config = dict(
    arch='tc_resnet',
    noise_aug=0.01,
    targets=['instrument'],
    widths=[128, 160, 192],
    init='torch_default',
    residual_init='none',
    optimizer='adamw',
    beta1=0.9,
    batch_size=384,
    warmup_steps=310,
    weight_decay=0.1,
)
Rows from block 5 of a small sound classifier, named by matrix and row number. Rows with one number belong to one channel. Each number is 200 + 30 x the weight over its row's rms, rounded and kept within 0 to 999. All counts start at 0.
After each channel's rows are labels from the 100 clips, of 14848, where the channel reaches its highest value: "loudest" is the band of the loudest frequency at the time of the peak; "strongest on" is what is common among them. Only what is clearly more common there than usual is listed. The data: synthesized solo parts of chorales (CocoChorales).
# convs0: first width-9 conv, stride 2 (model.blocks.5.convs.0.weight, 160x128x9, each kernel summed), inputs 0-127
# convs1: second width-9 conv (model.blocks.5.convs.1.weight, 160x160x9, transposed, each kernel summed), outputs 0-159

convs0.90,208,202,150,187,207,217,189,182,172,191,241,210,270,212,256,178,135,188,220,197,251,211,198,214,175,212,191,207,222,237,180,196,234,243,119,243,234,199,203,193,202,202,200,196,205,151,220,201,204,163,224,166,188,209,215,215,223,203,219,196,201,221,261,122,199,206,205,188,203,247,197,150,217,198,200,202,186,186,109,95,245,202,200,185,198,251,211,210,241,200,180,179,203,200,166,210,196,203,199,200,192,196,200,212,234,180,153,191,257,184,195,145,152,233,201,200,213,131,191,217,203,205,161,200,246,203,163,234
convs1.90,162,74,191,269,197,229,240,195,180,179,212,205,152,220,198,198,200,202,198,144,205,208,201,192,204,182,140,207,205,216,199,204,234,260,177,160,191,171,214,212,185,173,184,200,214,221,182,245,201,198,202,171,232,198,182,190,200,207,188,103,215,200,189,192,223,159,188,216,222,210,205,199,234,195,209,194,142,142,184,228,246,186,234,209,201,150,181,202,227,178,240,128,230,170,205,174,215,226,226,220,203,257,179,212,171,207,203,218,219,212,239,210,186,116,195,144,200,170,199,180,162,190,198,177,200,257,158,208,215,164,187,209,123,184,204,205,197,207,195,193,186,184,200,215,193,204,176,167,189,216,104,199,187,175,238,202,198,199,154,163
loudest: 250 to 500 Hz
strongest on: viola; note D#4; note D4; note E4

convs0.2,200,202,197,189,127,190,217,190,206,259,228,172,182,205,104,182,180,201,199,205,198,154,192,200,200,190,183,200,170,200,205,200,202,202,220,73,190,201,206,214,201,191,198,201,243,199,239,177,177,197,197,199,216,150,188,135,208,150,177,225,205,161,227,222,208,191,130,194,213,153,199,190,189,201,193,194,195,163,201,199,236,207,198,200,207,203,200,189,187,244,185,188,188,94,207,198,215,176,199,194,208,204,191,199,189,179,255,182,162,192,188,199,213,133,180,204,187,208,212,71,213,174,207,203,221,193,206,219
convs1.2,168,205,210,200,123,169,200,217,222,199,286,198,202,200,194,147,200,215,211,211,189,205,134,190,205,159,205,212,230,207,224,224,186,205,212,251,215,218,194,201,214,212,195,234,200,203,175,178,213,197,173,238,214,201,239,175,209,188,206,176,192,257,191,165,195,185,181,178,217,224,199,168,203,194,224,224,229,204,238,256,203,205,191,236,256,213,169,254,201,268,218,200,149,199,226,231,200,102,188,212,182,186,163,178,223,208,245,185,215,205,187,225,218,211,215,210,249,198,185,157,208,132,248,211,174,206,200,194,107,223,134,238,236,196,246,211,247,183,215,200,149,158,162,227,220,123,260,165,196,194,205,220,217,239,210,175,207,190,201,221
loudest: 500 to 1000 Hz
strongest on: bassoon; note G#3; oboe

convs0.136,192,231,147,199,200,242,206,207,194,211,216,197,170,174,204,239,195,203,233,219,223,221,201,207,140,182,136,214,231,231,158,230,212,209,199,210,191,200,200,122,230,149,208,192,183,200,193,200,239,143,199,178,148,207,191,189,157,219,189,190,201,235,238,200,201,209,220,188,112,210,214,130,237,197,211,179,220,199,212,235,216,192,276,208,152,100,221,227,204,200,199,200,197,201,196,221,261,230,126,201,202,213,190,202,208,198,206,136,261,207,195,221,169,223,228,202,196,195,191,235,223,189,202,132,175,169,190,196
convs1.136,204,196,173,251,201,248,199,225,203,205,183,187,211,160,204,136,162,215,197,193,189,223,173,175,223,195,179,197,176,185,206,159,173,188,149,201,174,256,199,262,181,202,199,184,219,226,200,184,174,229,205,115,244,173,203,184,170,202,197,187,217,202,226,173,194,179,159,217,202,122,201,210,227,166,138,207,227,208,213,186,144,212,200,194,219,157,160,126,222,171,209,194,229,241,200,200,210,173,187,144,189,202,200,147,93,157,204,119,202,200,203,199,230,209,203,210,204,135,177,202,192,180,177,168,181,200,204,211,216,189,196,195,212,178,195,193,195,221,216,209,187,206,231,187,163,188,204,177,206,205,193,236,192,174,67,148,204,214,218,227
loudest: 250 to 500 Hz
strongest on: viola; note D#4; note D4; note F4

convs0.39,157,177,143,180,194,198,229,212,242,211,203,210,209,206,195,183,201,206,254,212,225,202,224,213,140,197,181,256,204,252,192,196,209,225,175,211,200,209,229,85,191,162,208,195,177,197,180,208,172,150,196,198,160,189,203,203,191,167,187,196,200,196,266,200,188,199,192,203,189,201,186,199,233,207,130,192,160,200,181,190,214,174,309,196,184,166,219,199,216,235,198,192,150,188,209,174,228,195,201,200,200,217,170,256,193,177,242,192,223,141,203,200,218,199,220,216,200,163,186,187,200,216,202,91,190,138,140,192
convs1.39,196,160,201,272,218,243,239,209,270,206,201,202,211,184,270,182,199,225,221,209,187,232,202,178,254,242,171,249,191,212,221,212,181,166,139,213,205,266,204,237,212,206,207,192,274,203,225,197,165,250,185,170,191,200,213,203,145,230,202,204,199,203,228,241,171,145,193,196,196,146,220,209,210,202,244,204,197,258,223,177,149,200,217,200,259,209,169,162,204,179,258,214,198,209,188,192,271,197,218,190,263,202,268,169,148,179,173,193,192,220,224,200,233,185,230,200,207,188,218,191,172,189,163,246,164,207,203,231,234,162,184,172,198,201,204,188,226,213,202,210,201,200,229,203,204,211,164,165,163,197,184,212,163,190,102,213,216,201,205,261
loudest: 250 to 500 Hz
strongest on: viola; note C#4; note F#4; note E4

convs0.24,232,180,207,220,233,222,198,221,202,215,228,259,203,149,148,192,197,96,207,223,205,182,168,144,127,205,210,199,223,176,197,213,178,216,155,164,238,196,234,185,215,195,202,244,206,229,195,200,200,200,223,229,196,191,204,192,202,204,202,222,244,182,235,203,189,205,272,208,218,162,241,122,162,181,190,206,203,192,234,244,207,206,252,228,204,228,222,204,143,206,170,213,196,190,195,202,198,231,200,197,200,202,141,219,196,222,241,251,192,177,198,197,204,154,208,224,188,200,209,203,202,121,242,235,215,209,96,197
convs1.24,201,235,160,141,141,145,199,209,219,238,179,210,194,207,202,205,177,98,212,199,208,205,225,230,198,195,213,214,200,198,207,183,199,201,164,217,206,195,174,230,234,198,220,216,201,218,163,188,205,168,265,207,213,173,200,204,190,143,204,168,121,141,218,194,198,211,200,198,124,195,204,108,204,178,150,172,197,220,190,208,170,139,212,201,195,217,209,185,192,193,195,190,199,194,163,173,227,205,199,240,226,198,202,200,192,198,223,211,186,145,258,217,210,224,199,187,149,152,124,164,219,214,208,203,160,237,200,122,191,207,187,230,220,179,111,193,212,237,201,177,175,185,177,190,177,203,227,199,144,199,209,202,220,172,200,129,195,142,200,204
loudest: 250 to 500 Hz
strongest on: tuba; note G#3; double bass

convs0.130,166,149,175,190,200,195,157,178,203,205,202,186,128,198,154,156,154,200,204,196,212,197,200,200,165,198,198,192,191,198,201,122,200,161,206,206,209,200,203,201,199,205,136,227,136,195,231,172,123,193,199,191,201,163,201,236,176,130,177,205,154,190,229,199,162,216,180,201,201,195,170,158,205,204,172,152,150,162,181,190,236,199,218,194,210,187,165,196,202,264,195,167,204,183,170,121,225,157,194,182,234,162,199,235,185,197,262,167,143,173,196,187,218,197,165,183,148,204,188,168,175,211,186,191,200,153,200,123
convs1.130,136,176,227,199,220,144,232,213,226,195,215,234,213,217,264,245,235,207,224,220,242,207,226,199,226,203,225,221,167,195,208,244,207,216,227,237,220,276,218,212,218,192,199,236,242,206,193,240,256,262,62,241,223,233,195,223,189,198,217,176,241,199,202,219,253,174,187,195,227,246,188,223,220,209,229,219,260,210,213,208,215,197,193,217,218,208,211,224,202,216,282,217,200,233,213,204,235,207,248,192,270,204,235,209,206,206,199,246,232,219,224,232,218,214,244,216,206,215,223,188,224,223,232,206,217,206,234,228,220,184,209,219,207,211,204,198,218,165,222,213,203,225,216,209,208,229,222,83,208,209,217,191,202,204,205,215,212,211,232,228
loudest: 250 to 500 Hz
strongest on: cello; note A3; note A#3

convs0.62,204,199,257,200,202,199,209,230,248,199,155,198,200,178,198,185,143,210,213,229,186,197,157,212,246,122,233,197,210,219,223,228,207,227,218,203,239,210,216,233,200,202,221,189,200,174,200,172,213,230,203,209,206,283,148,203,227,169,261,185,185,189,227,207,219,181,199,258,205,197,83,220,202,228,229,176,215,188,116,200,233,201,188,150,201,219,203,220,159,209,200,203,196,217,200,203,144,191,220,222,221,188,182,187,200,233,225,263,219,256,138,200,242,208,192,198,223,205,193,211,200,200,125,239,242,192,220,203
convs1.62,202,180,203,184,176,211,217,132,187,194,200,205,144,192,165,198,144,189,185,159,193,192,190,194,222,188,194,177,192,210,202,155,144,212,163,181,136,191,198,114,215,205,155,174,206,154,198,173,181,137,201,194,197,142,201,202,176,187,196,211,188,200,150,218,148,207,192,222,213,187,239,217,224,193,180,180,179,203,208,182,151,195,206,154,201,174,194,192,194,203,141,187,199,170,201,175,112,192,159,187,199,203,202,200,202,219,188,173,210,170,145,183,94,172,187,138,166,190,184,196,141,176,153,170,162,191,139,201,201,197,204,195,187,194,203,196,181,237,183,216,207,134,199,191,217,184,198,242,233,192,137,204,214,202,198,192,213,161,105,162
loudest: 1000 to 2000 Hz
strongest on: trumpet; horn; note C5; note C#5

convs0.81,189,202,208,190,221,183,237,218,222,190,200,197,168,197,215,196,106,225,241,193,197,222,200,227,135,202,193,217,197,225,244,230,207,200,176,197,194,214,239,90,194,200,219,184,208,220,200,111,179,205,218,200,211,200,185,245,185,200,192,203,228,200,239,201,206,209,246,237,200,245,213,258,157,194,161,191,189,236,194,216,186,192,259,217,207,186,190,233,203,174,218,199,200,198,185,184,171,200,250,201,186,212,217,192,198,252,198,219,268,188,80,201,192,198,222,200,210,159,197,200,206,236,203,103,199,204,198,198
convs1.81,200,152,182,221,196,217,184,204,205,200,187,219,183,135,197,174,160,193,204,163,187,243,193,197,242,216,135,206,145,198,199,184,116,166,166,161,215,189,213,179,199,167,201,145,239,67,209,200,134,209,197,178,181,208,198,212,175,208,197,216,195,193,199,225,158,196,177,186,193,162,214,220,198,136,196,161,183,213,217,206,154,200,219,180,243,144,185,199,217,182,209,163,180,224,206,197,166,211,199,185,244,196,220,187,139,173,190,192,211,192,185,188,111,170,207,216,185,157,199,196,120,190,169,210,193,140,161,197,196,180,204,189,180,197,182,131,195,208,167,216,214,183,222,201,199,204,159,193,199,209,140,192,207,170,132,193,220,214,158,186
loudest: 500 to 1000 Hz
strongest on: violin; note D#5; note F5

convs0.128,193,225,211,207,211,212,201,219,250,225,152,232,203,179,192,228,200,180,200,204,205,185,165,182,240,144,202,227,197,173,136,211,200,221,221,276,200,179,192,223,164,199,199,231,227,212,155,218,223,242,200,259,211,272,180,120,214,199,199,208,171,195,240,211,166,182,131,220,208,180,151,206,200,230,258,203,209,191,207,248,207,211,201,152,159,206,209,170,101,200,147,222,191,235,199,208,223,201,197,255,208,203,204,190,165,201,258,182,165,273,207,203,200,189,165,191,203,203,197,200,194,156,183,218,204,136,200,212
convs1.128,221,214,212,138,142,162,235,176,142,171,224,202,191,216,200,198,160,179,156,165,202,168,209,156,156,190,184,161,199,242,171,161,176,193,192,195,129,210,198,204,204,211,217,200,198,198,213,202,208,196,248,167,174,155,167,171,172,163,164,200,208,202,203,190,159,216,201,184,149,155,195,155,203,223,141,200,205,224,223,199,191,158,182,196,231,231,179,198,188,233,157,202,194,182,188,201,132,188,162,184,190,152,184,200,191,211,189,157,185,162,138,222,188,139,182,159,200,155,116,171,208,206,194,212,253,109,175,199,171,258,204,204,158,209,185,215,181,188,210,195,200,192,210,213,176,182,205,258,226,186,176,207,226,212,194,142,173,196,114,204
loudest: 500 to 1000 Hz
strongest on: note C#5; clarinet; trumpet

convs0.95,167,204,171,196,219,235,184,200,169,204,239,183,203,201,205,199,200,105,201,203,240,117,204,165,206,200,142,156,192,206,198,200,199,190,199,208,214,187,216,162,205,200,200,201,161,209,203,216,247,154,159,195,164,212,205,180,190,154,200,199,177,227,212,140,175,163,220,181,201,155,205,91,223,172,197,179,205,116,195,202,234,200,226,200,199,187,196,184,212,252,178,200,192,176,207,199,266,201,172,196,222,193,183,219,162,187,207,103,210,200,228,201,195,201,200,213,157,191,200,220,187,125,188,163,200,169,137,196
convs1.95,140,193,195,243,219,120,198,199,202,235,160,185,204,199,201,192,205,138,206,224,175,206,215,183,200,200,214,229,217,198,201,183,221,189,185,203,211,222,174,247,169,221,191,199,210,261,209,242,218,265,194,177,270,200,198,210,200,177,202,139,152,184,166,133,210,179,168,208,111,170,214,242,278,202,154,298,197,182,231,214,197,125,187,260,199,204,184,170,234,186,212,194,232,216,192,231,268,216,200,171,204,199,193,188,186,202,210,165,189,201,223,229,230,208,196,161,218,199,172,197,222,190,196,200,191,196,190,224,243,219,158,208,238,193,200,212,199,216,284,226,240,204,218,206,188,193,202,211,135,205,199,215,193,151,169,198,168,202,200,246
loudest: 250 to 500 Hz
strongest on: viola; note D#4; note E4; note F4

convs0.83,209,199,200,252,185,236,199,204,198,228,270,228,194,183,104,214,200,128,222,229,202,208,195,200,190,199,187,202,204,220,177,198,208,162,180,84,218,203,239,211,203,177,194,204,223,197,203,168,203,198,202,213,203,199,224,186,200,209,198,242,220,195,218,200,177,235,202,221,239,151,213,98,184,217,193,200,210,185,209,242,230,247,208,237,215,197,252,194,181,201,193,207,180,147,231,205,203,226,200,177,200,227,120,210,225,233,234,160,225,168,193,212,173,204,188,221,209,196,225,212,242,135,198,219,228,206,115,220
convs1.83,155,200,158,191,167,147,200,215,199,225,214,197,205,188,190,180,181,124,227,194,202,220,176,235,176,209,191,180,132,194,238,173,212,193,182,209,215,193,195,235,197,201,211,209,182,233,140,183,182,180,209,238,231,166,201,214,202,178,154,135,151,184,221,155,182,208,178,181,143,217,201,127,224,160,200,185,192,195,202,232,171,157,211,214,201,232,189,200,199,201,177,158,196,206,186,189,200,189,152,195,192,191,200,167,189,174,180,199,200,168,204,199,206,200,199,170,180,174,171,94,207,202,198,170,133,207,200,171,161,214,140,210,239,134,140,158,232,203,236,191,115,184,167,230,165,159,210,174,144,198,194,204,202,172,184,165,198,107,193,216
loudest: 250 to 500 Hz
strongest on: tuba; note G3; note D#3

convs0.149,207,179,219,186,227,202,197,220,255,198,200,204,191,190,201,196,138,213,206,177,215,268,191,260,214,135,241,172,236,229,248,205,208,205,197,238,210,212,245,222,209,217,190,202,196,164,212,191,200,222,200,223,232,213,154,214,170,204,206,195,164,200,244,200,230,259,225,262,225,241,183,216,220,209,221,168,220,193,22,228,202,207,224,195,207,210,200,200,192,200,201,202,203,216,214,186,161,177,208,209,195,202,216,199,210,267,228,241,203,210,110,186,196,198,195,210,199,205,200,218,189,194,182,222,241,228,222,192
convs1.149,191,136,227,200,180,201,186,155,183,184,183,206,115,170,174,193,144,193,212,148,188,200,201,184,228,194,171,187,193,253,205,196,179,201,181,146,156,167,201,173,233,173,176,170,202,143,192,192,164,160,191,203,195,160,189,202,166,208,178,200,195,160,176,218,138,198,178,198,205,167,217,206,211,179,179,200,194,194,204,194,207,178,223,163,201,132,179,166,217,200,201,172,200,211,202,180,143,226,183,190,211,200,192,211,178,219,191,203,201,184,160,153,111,154,163,144,153,193,205,169,107,193,142,198,189,184,126,195,185,201,192,200,180,198,195,174,146,207,196,204,207,139,197,180,225,203,204,215,217,205,108,207,222,206,206,194,212,184,98,176
loudest: 2000 to 4000 Hz
strongest on: violin; note A5; note F5; note G5

convs0.114,254,208,202,202,224,163,192,186,192,220,240,201,220,149,203,196,178,168,196,191,198,206,199,143,239,209,213,198,217,195,162,185,197,190,191,257,203,113,214,217,130,196,195,211,206,202,145,201,153,196,210,200,204,201,210,198,220,192,217,220,203,148,234,199,248,197,96,238,239,146,221,201,187,172,202,211,206,183,218,224,215,210,231,210,124,152,237,130,132,200,200,200,198,222,228,225,241,223,194,234,188,213,184,190,201,154,223,195,185,204,197,205,97,153,159,238,183,199,205,205,200,187,214,219,224,229,202,201
convs1.114,192,204,200,171,181,139,270,196,201,233,178,200,200,191,205,172,199,210,199,203,202,220,177,211,200,204,217,200,192,218,220,189,200,212,211,205,192,231,192,202,211,198,176,184,195,190,167,148,200,209,215,194,211,177,216,188,189,142,150,208,184,131,200,133,218,232,199,205,206,193,212,125,216,195,169,231,215,197,205,202,194,68,227,211,212,216,81,200,209,192,197,190,139,237,195,200,202,201,141,193,183,188,200,183,217,245,212,203,206,197,174,232,193,233,199,199,196,200,142,124,230,172,201,203,211,200,200,172,147,244,150,196,233,133,149,206,206,232,187,223,138,188,216,189,195,141,204,236,206,199,208,199,210,162,201,128,200,199,204,259
loudest: 250 to 500 Hz
strongest on: cello; note D4; note C#4; clarinet

convs0.154,190,193,142,205,210,225,200,210,213,218,242,209,174,198,227,215,199,182,217,208,213,243,199,209,155,190,190,112,195,246,206,201,199,199,202,200,232,207,228,113,192,193,216,187,134,186,209,221,235,130,200,205,135,232,208,199,178,216,184,205,200,213,252,197,139,220,259,207,200,202,222,188,217,199,183,174,214,150,223,221,230,202,277,191,156,97,232,207,209,199,210,207,183,177,221,228,257,227,177,200,190,212,179,219,207,197,229,118,224,200,209,209,191,205,205,225,147,186,204,231,186,205,201,125,198,200,170,202
convs1.154,152,199,180,236,197,189,193,243,205,246,168,196,212,205,220,157,186,209,190,217,178,205,184,197,229,223,213,189,178,168,238,164,219,182,147,209,202,243,198,243,181,200,189,196,215,228,198,186,186,222,192,196,224,150,215,220,191,187,165,158,150,154,231,167,195,204,184,221,192,163,231,196,231,186,178,205,198,206,205,211,157,84,224,221,220,200,147,184,223,147,208,209,201,221,198,219,234,179,198,134,210,208,229,144,133,200,180,157,208,171,191,207,218,196,204,204,196,193,170,175,193,175,170,204,150,200,196,203,207,177,112,187,245,191,212,158,229,220,218,212,151,200,229,181,169,142,150,198,141,226,203,207,189,88,133,170,203,181,198,230
loudest: 250 to 500 Hz
strongest on: viola; note D#4; note E4; note F4

convs0.77,203,209,196,229,204,226,208,230,153,221,249,200,245,195,200,202,198,169,179,212,203,236,173,200,194,199,152,201,209,227,201,218,183,203,204,192,246,205,217,203,167,166,178,209,175,183,209,218,241,143,198,228,200,201,203,134,202,203,161,186,207,180,187,216,172,218,241,193,189,168,224,94,200,185,213,188,243,115,211,225,213,202,243,217,197,136,225,182,184,199,198,203,203,198,217,208,270,271,79,164,198,211,167,200,202,189,217,150,232,201,223,202,177,200,201,208,198,205,258,235,209,154,202,189,187,199,126,207
convs1.77,204,196,161,233,198,149,197,262,202,231,162,182,200,192,193,146,200,187,190,228,159,202,188,186,225,152,245,226,157,171,190,200,203,164,187,203,210,219,195,231,177,211,200,189,176,229,203,181,189,200,201,180,246,183,213,191,192,167,185,120,158,158,221,157,200,200,209,217,130,159,213,224,227,201,163,232,208,209,197,197,127,118,211,219,198,206,175,135,220,135,201,216,229,214,195,200,207,164,193,163,161,189,178,118,189,191,197,145,211,200,191,200,221,201,195,197,194,206,173,186,227,210,198,203,202,201,198,200,199,200,158,185,223,175,185,199,231,210,225,189,127,200,208,184,139,123,200,192,158,223,204,211,202,168,63,176,200,201,200,204
loudest: 500 to 1000 Hz
strongest on: horn; note C#5; note B4; instrument: viola

convs0.63,171,235,200,124,211,207,190,203,210,171,219,197,254,183,198,191,201,218,205,192,228,192,211,164,223,202,211,201,185,200,159,240,213,222,183,198,189,191,147,180,227,144,208,196,183,193,203,164,195,164,208,199,165,235,204,204,240,196,200,142,198,225,255,196,197,182,190,186,132,206,209,211,196,201,200,205,204,200,236,70,242,125,215,167,185,164,218,252,206,216,193,193,217,211,176,196,195,189,129,201,214,135,161,210,212,200,172,182,252,221,229,168,204,230,199,227,247,132,131,230,228,220,200,218,183,185,173,221
convs1.63,190,220,195,214,186,285,206,200,158,179,239,174,209,209,188,179,164,212,173,160,207,201,197,210,192,213,206,144,200,182,180,142,163,258,160,144,201,183,225,227,170,211,188,102,137,243,209,166,189,205,196,162,214,180,200,186,176,207,231,202,198,252,193,197,122,219,199,219,211,170,204,193,218,208,166,190,151,122,180,215,164,229,196,184,175,129,163,124,220,178,199,222,202,205,200,200,173,173,178,229,140,259,156,182,193,201,208,133,204,203,212,159,142,200,197,201,200,158,199,219,172,206,169,198,193,204,199,211,189,195,212,206,172,189,200,221,111,203,207,189,178,201,245,243,202,178,147,167,214,223,199,205,234,196,175,174,184,204,210,200
loudest: 1000 to 2000 Hz
strongest on: note C5; oboe; trumpet; note D5

convs0.0,200,188,204,203,244,200,236,231,198,188,257,194,181,167,236,229,175,204,218,214,199,259,205,228,147,197,198,133,213,228,226,189,204,181,193,172,201,205,251,113,203,203,244,161,157,196,190,197,203,205,236,200,180,212,199,252,207,247,200,204,218,202,230,200,225,216,262,271,201,210,206,214,183,181,182,215,220,193,234,237,216,241,275,235,186,121,234,212,189,191,243,201,200,197,251,225,185,208,237,214,190,241,240,195,193,226,188,201,264,196,200,253,183,197,203,252,175,198,203,222,250,220,195,111,217,197,187,207
convs1.0,185,195,185,199,166,203,194,200,189,210,179,194,206,170,191,179,164,168,214,182,174,293,191,212,226,233,182,175,162,177,259,147,152,167,145,200,194,184,206,202,171,160,191,171,215,143,181,197,150,213,165,217,196,193,237,252,161,186,140,199,176,182,225,199,179,213,171,224,180,179,231,174,214,139,185,169,209,157,204,221,154,187,247,198,243,177,171,196,203,169,187,178,117,251,220,179,189,193,182,137,213,222,243,155,173,192,186,200,205,165,181,200,201,197,176,190,158,157,157,182,194,160,187,201,114,210,184,170,177,196,199,176,228,169,181,102,201,228,188,205,176,164,223,184,207,191,172,206,173,190,175,214,212,144,186,144,220,166,190,202
loudest: 500 to 1000 Hz
strongest on: violin; note C#5; note A#4

convs0.140,202,189,200,200,110,194,211,131,210,260,217,198,195,210,102,194,190,200,200,211,192,161,187,200,193,182,143,200,172,203,198,173,200,180,215,67,193,205,200,208,184,181,191,212,228,187,227,167,192,187,194,199,228,144,193,128,207,147,159,227,202,171,229,231,196,192,126,199,207,174,189,188,175,224,207,185,198,191,200,202,229,209,214,214,242,203,222,188,200,231,174,196,182,140,205,198,202,204,203,184,206,212,196,210,180,198,245,202,173,189,186,200,212,137,189,201,187,202,225,88,209,171,211,194,210,180,197,226
convs1.140,152,205,211,203,147,134,198,213,245,205,279,198,195,200,198,147,192,209,215,203,175,219,132,176,191,190,203,246,215,224,223,241,194,198,192,234,240,207,190,217,227,206,200,231,201,207,180,173,201,191,199,262,206,202,216,187,204,198,210,168,210,245,221,183,193,178,194,182,222,256,197,189,210,204,233,196,212,224,236,245,201,208,200,239,261,228,195,252,202,249,226,198,166,188,215,203,202,94,197,189,199,194,156,171,213,201,213,197,217,204,232,217,226,213,227,200,232,204,198,156,203,143,234,211,147,239,200,186,137,229,123,233,211,204,213,186,279,169,216,204,121,182,177,244,200,172,250,127,188,208,193,205,200,226,206,183,204,134,196,213
loudest: 500 to 1000 Hz
strongest on: bassoon; note G#3; note A#3; note C4