Rows from block 12 of a small sound classifier, named by matrix and row number. Rows with one number belong to one channel. Each number is 500 + 25 x the weight over its row's rms, rounded and kept within 0 to 999. All counts start at 0. Numbers have three digits each.
After each channel's rows are labels from the 100 clips, of 14848, where the channel reaches its highest value: "top examples" is what is common among them. Only what is clearly more common there than usual is listed. The data: synthesized solo parts of chorales (CocoChorales). In brackets: how many of the 100.
# convs0: first width-9 conv (model.blocks.12.convs.0.weight, 192x192x9, each kernel summed), inputs 96-191
# convs1: second width-9 conv (model.blocks.12.convs.1.weight, 192x192x9, transposed, each kernel summed), outputs 96-191

convs0.12:511493478467504491504420489471498493459513488465482485481449509466453465515514491481509495497501471484489474488443482467475555496504478484459490522489448466489470483502502463513483489457472483490491499527487511504469500482487457493478491476511485493476507493483488482482510449496497497478
convs1.12:524518526517534519512490502533503520507500520507529498520505503508526525503534484478514498502476489526494524493500514492518504529511550544492497504517498489493517573487525504517519532515494522491443482487531486513515527509486559528498555536489501521498495535495535511532515529528517530484
top examples: clarinet (70); note F4 (40); note G4 (35); note G#4 (31)

convs0.1:494496530484497515517463498496550505500501514502495448534426545473458505499563513477511444552520494495499509519463484506523469538575500491500501488521508458507497489514453510503519500475489486529496497503527484512504476499508472507490484535508496516499484494517494493477461485476521523473
convs1.1:496504484503492518527493587517505525504516499500500526506470550502509543537502515500488500518486522495478499502458496510555520482506510498520504506513501446485502493489512527499501513510489500519423490471527493513494501528500515520494541505518466571482493532507536495498528532485512535472
top examples: oboe (82); note C#5 (53); note C5 (42); note B4 (40)

convs0.9:492534519506507531485540524504494497523449486509499494500536501514502511484472514473492487494472510498511512522521494506514434497502538502511516452524527513485522519487498507500514490495481515504492452505500439420508500499520447513512486538488502495482463519518519518493484523506506456491
convs1.9:497509511472511494514494496482485469487513500508476496476510459503480483479531477487478499494520509491461513496493492505507516497469517477525488509499508512508447471501500510479458453512530506497497455485471501525489511463485530515483520449486486488481516536437475492507505483522476554492
top examples: flute (39); saxophone (30); note F4 (26)

convs0.172:527514483519504522501454540504506511499505509525531467534545534506534518523502496541535439498504514519508549526507531502510547488528519497507528502512534511475526499497530529520507522497505542528504480500507526580505514559512535507489507500504539507507497504505510501524488516486511530497
convs1.172:482473548483498483497550500499527513538535521519556511542510522500498511488489474494497534494507497486497506464534483536504501498517512523490498503495502487517509519473498486565470543496531490466518500499516484500503486537509492543523496501526506499510522506488478520513504462568495510491
top examples: tuba (100); note D#3 (40); note E3 (37); note D3 (29)

convs0.100:515488488470499488500425496482507494463527507464480497487429522472446480518551497483500486504516476471495477476433480470476545501503469482464496521486457450483477476511495463512487488453488475488486520510497520528475501480476466496479493481505478495475521493490483476486506459486502494482
convs1.100:528537522522521521516474529529504519511498520500523494523494525499517552519527495496506493523477511519501514488489510508544516517514541538504511489508496487488520558466517514528515535520485522493457478491536493493507540517488516538514558555499498542501492533512530511529530538534528503488
top examples: viola (40); note F4 (32); note G4 (29); note G#4 (28)

convs0.116:496484500458505494512434501499520487477522511482476470491408525481441487536575500488498479521516459481503484488439474470490531498510480482462493524500467457485480475505488470509495499471482486504455505520511505508481489479497454493482490491510491504476517498496478486486506472484499508470
convs1.116:513523513517513519530496538533511522514494517501504518517495531512517544527532502497498498523486518516502506491495510516542505514498529514514512500518493486492516543467529523524507525524502516500465491496531496506506546513475527525475559519501482561503492533521524504514535540513518519480
top examples: viola (54); note F4 (33); note F#4 (31); note G4 (27)

convs0.103:504518502479503503486489501469473487476441496495503484478530503479478496501472503467494485478477488485494490500519484474483456451480521488485501447500499502457503499473509480519502484476475516481476441492516452463469509483510475508490468510487489485478486489511498524490480482490486487502
convs1.103:516499516511527508496528486496463490508506487509487509477518434502526487465508452496474518460525498527464510489492499487497517499446534499502490498487523519485471512492496500505474479493511508502498467482471497546504496483477541498501504468505503474438506516420485537511509497515476561465
top examples: trombone (72); note D#4 (47); note D4 (39); note E4 (27)

convs0.23:510520483512508504502447511517502511505501502522529450509516518507547516513513509508513448497495517530503524526506534505509532488519519500516539491514536516470521502494517515531498543498498543527507468493490527583503519547506524500484505495513525502507482493501542516530483501484514539498
convs1.23:496466546483494494492568500490531510530556522510542535518505514503478509483491483468502530492501478475497508468540477531499501497510507520493493507496502484518515526479489489554480539496536488471526500468526471488512478536510488532525488497510502491517521512492478511508505447547496509507
top examples: tuba (100); note D#3 (40); note E3 (36); note D3 (30)

convs0.145:484521512510503501484514509498480513517499491499496506500512491488484501502454510519500503495506513504504489500496485504504484497525528515506510513498498501494507527503520485512511490467512507513514498533490467409502466488519388530507472513488529495484519528498501523485506494511501414504
convs1.145:514510510480507508510508500533482506502513489485516522488502464530497517530517458505504504485506512501499500490503483497495500512479500484505488580481506533490499426526503501486471473548527497476519499497494520537517495441511518517495521467501512478507520514469488509544490481542460541523
top examples: violin (94); note A4 (45); note C5 (32); note A#4 (32)

convs0.96:498530526507497531481526518513473501532494490509495515506516492501496506494470509511505500480510495507524497502508483501515463491524533518508514495494511509496512536511507495508521479470521511496515499528496468410524495489520411532515485538491528506481521542493507525481499519528507424519
convs1.96:495511520468506501511500502503484492497515503500507500485510466527484495519540479495493504494500520487503502491514473494514511490476507480524493505481506527521495457521509515492474472543535490486525506493484508536507493452508515511486507458526498493487529523476478486537507493539478551530
top examples: violin (72); note A#4 (36); note C5 (32); note B4 (30)

convs0.90:489500500481507497486495509463448485474460511507477490459491490486494514487500503441481497467506506481480498482523481496474420450471506484496503463468506503475492518505498476510506492469476511465517470457542467451477494474500493491497456489480484495517499466505494510477437482483483494504
convs1.90:509519490499505495491511453478454497514500494511494538490496436515525497488513472497482552456497486538477511483501490509502508483446528501500505472465524543489433517491471517499490481504518503507534467499468529540500485500476498497480488484503499496474501496455506534514536509495499519481
top examples: trombone (44); note D4 (33); horn (29)

convs0.28:493470505454499495525465496495551501495478506488478457506413539464447488501560495463545458519497477495510480512449482485497510514546487483464493489526490455495485499521485482499496496467493493519480490530498466517492479499496448492483472504513491500493488481502479493486493450483491513491
convs1.28:494500512526510525532497530531506521499509501503503503510494526504515559516541518510497511498504523499466510503494509509541513496490520513513488498522499466493499524500517513514511523529500502517424495460536498523506522515492544523503541511504468547483496536507548494506531541528512536474
top examples: oboe (60); note C#5 (46); note B4 (38); note A#4 (34)

convs0.148:497516525498505498490502506501459502516503500500484507500480487480486501501471512518515500464529489502511480495492485494499499495522516521499504515473487495500500517523517477537509494454531507505516518535499481420500495481516394541504463520492521495476545540476493528475505489527502414533
convs1.148:500512534482506518518501500507494505508511495498533538483526454554499500521551479527514502492511520493509508496508506500514511521470517489512496553495509522513499471515515504500501496547514503497520547501482515549522513447510529533503525475512508502494530524463498489540494501550488552512
top examples: bassoon (56); note A#3 (47)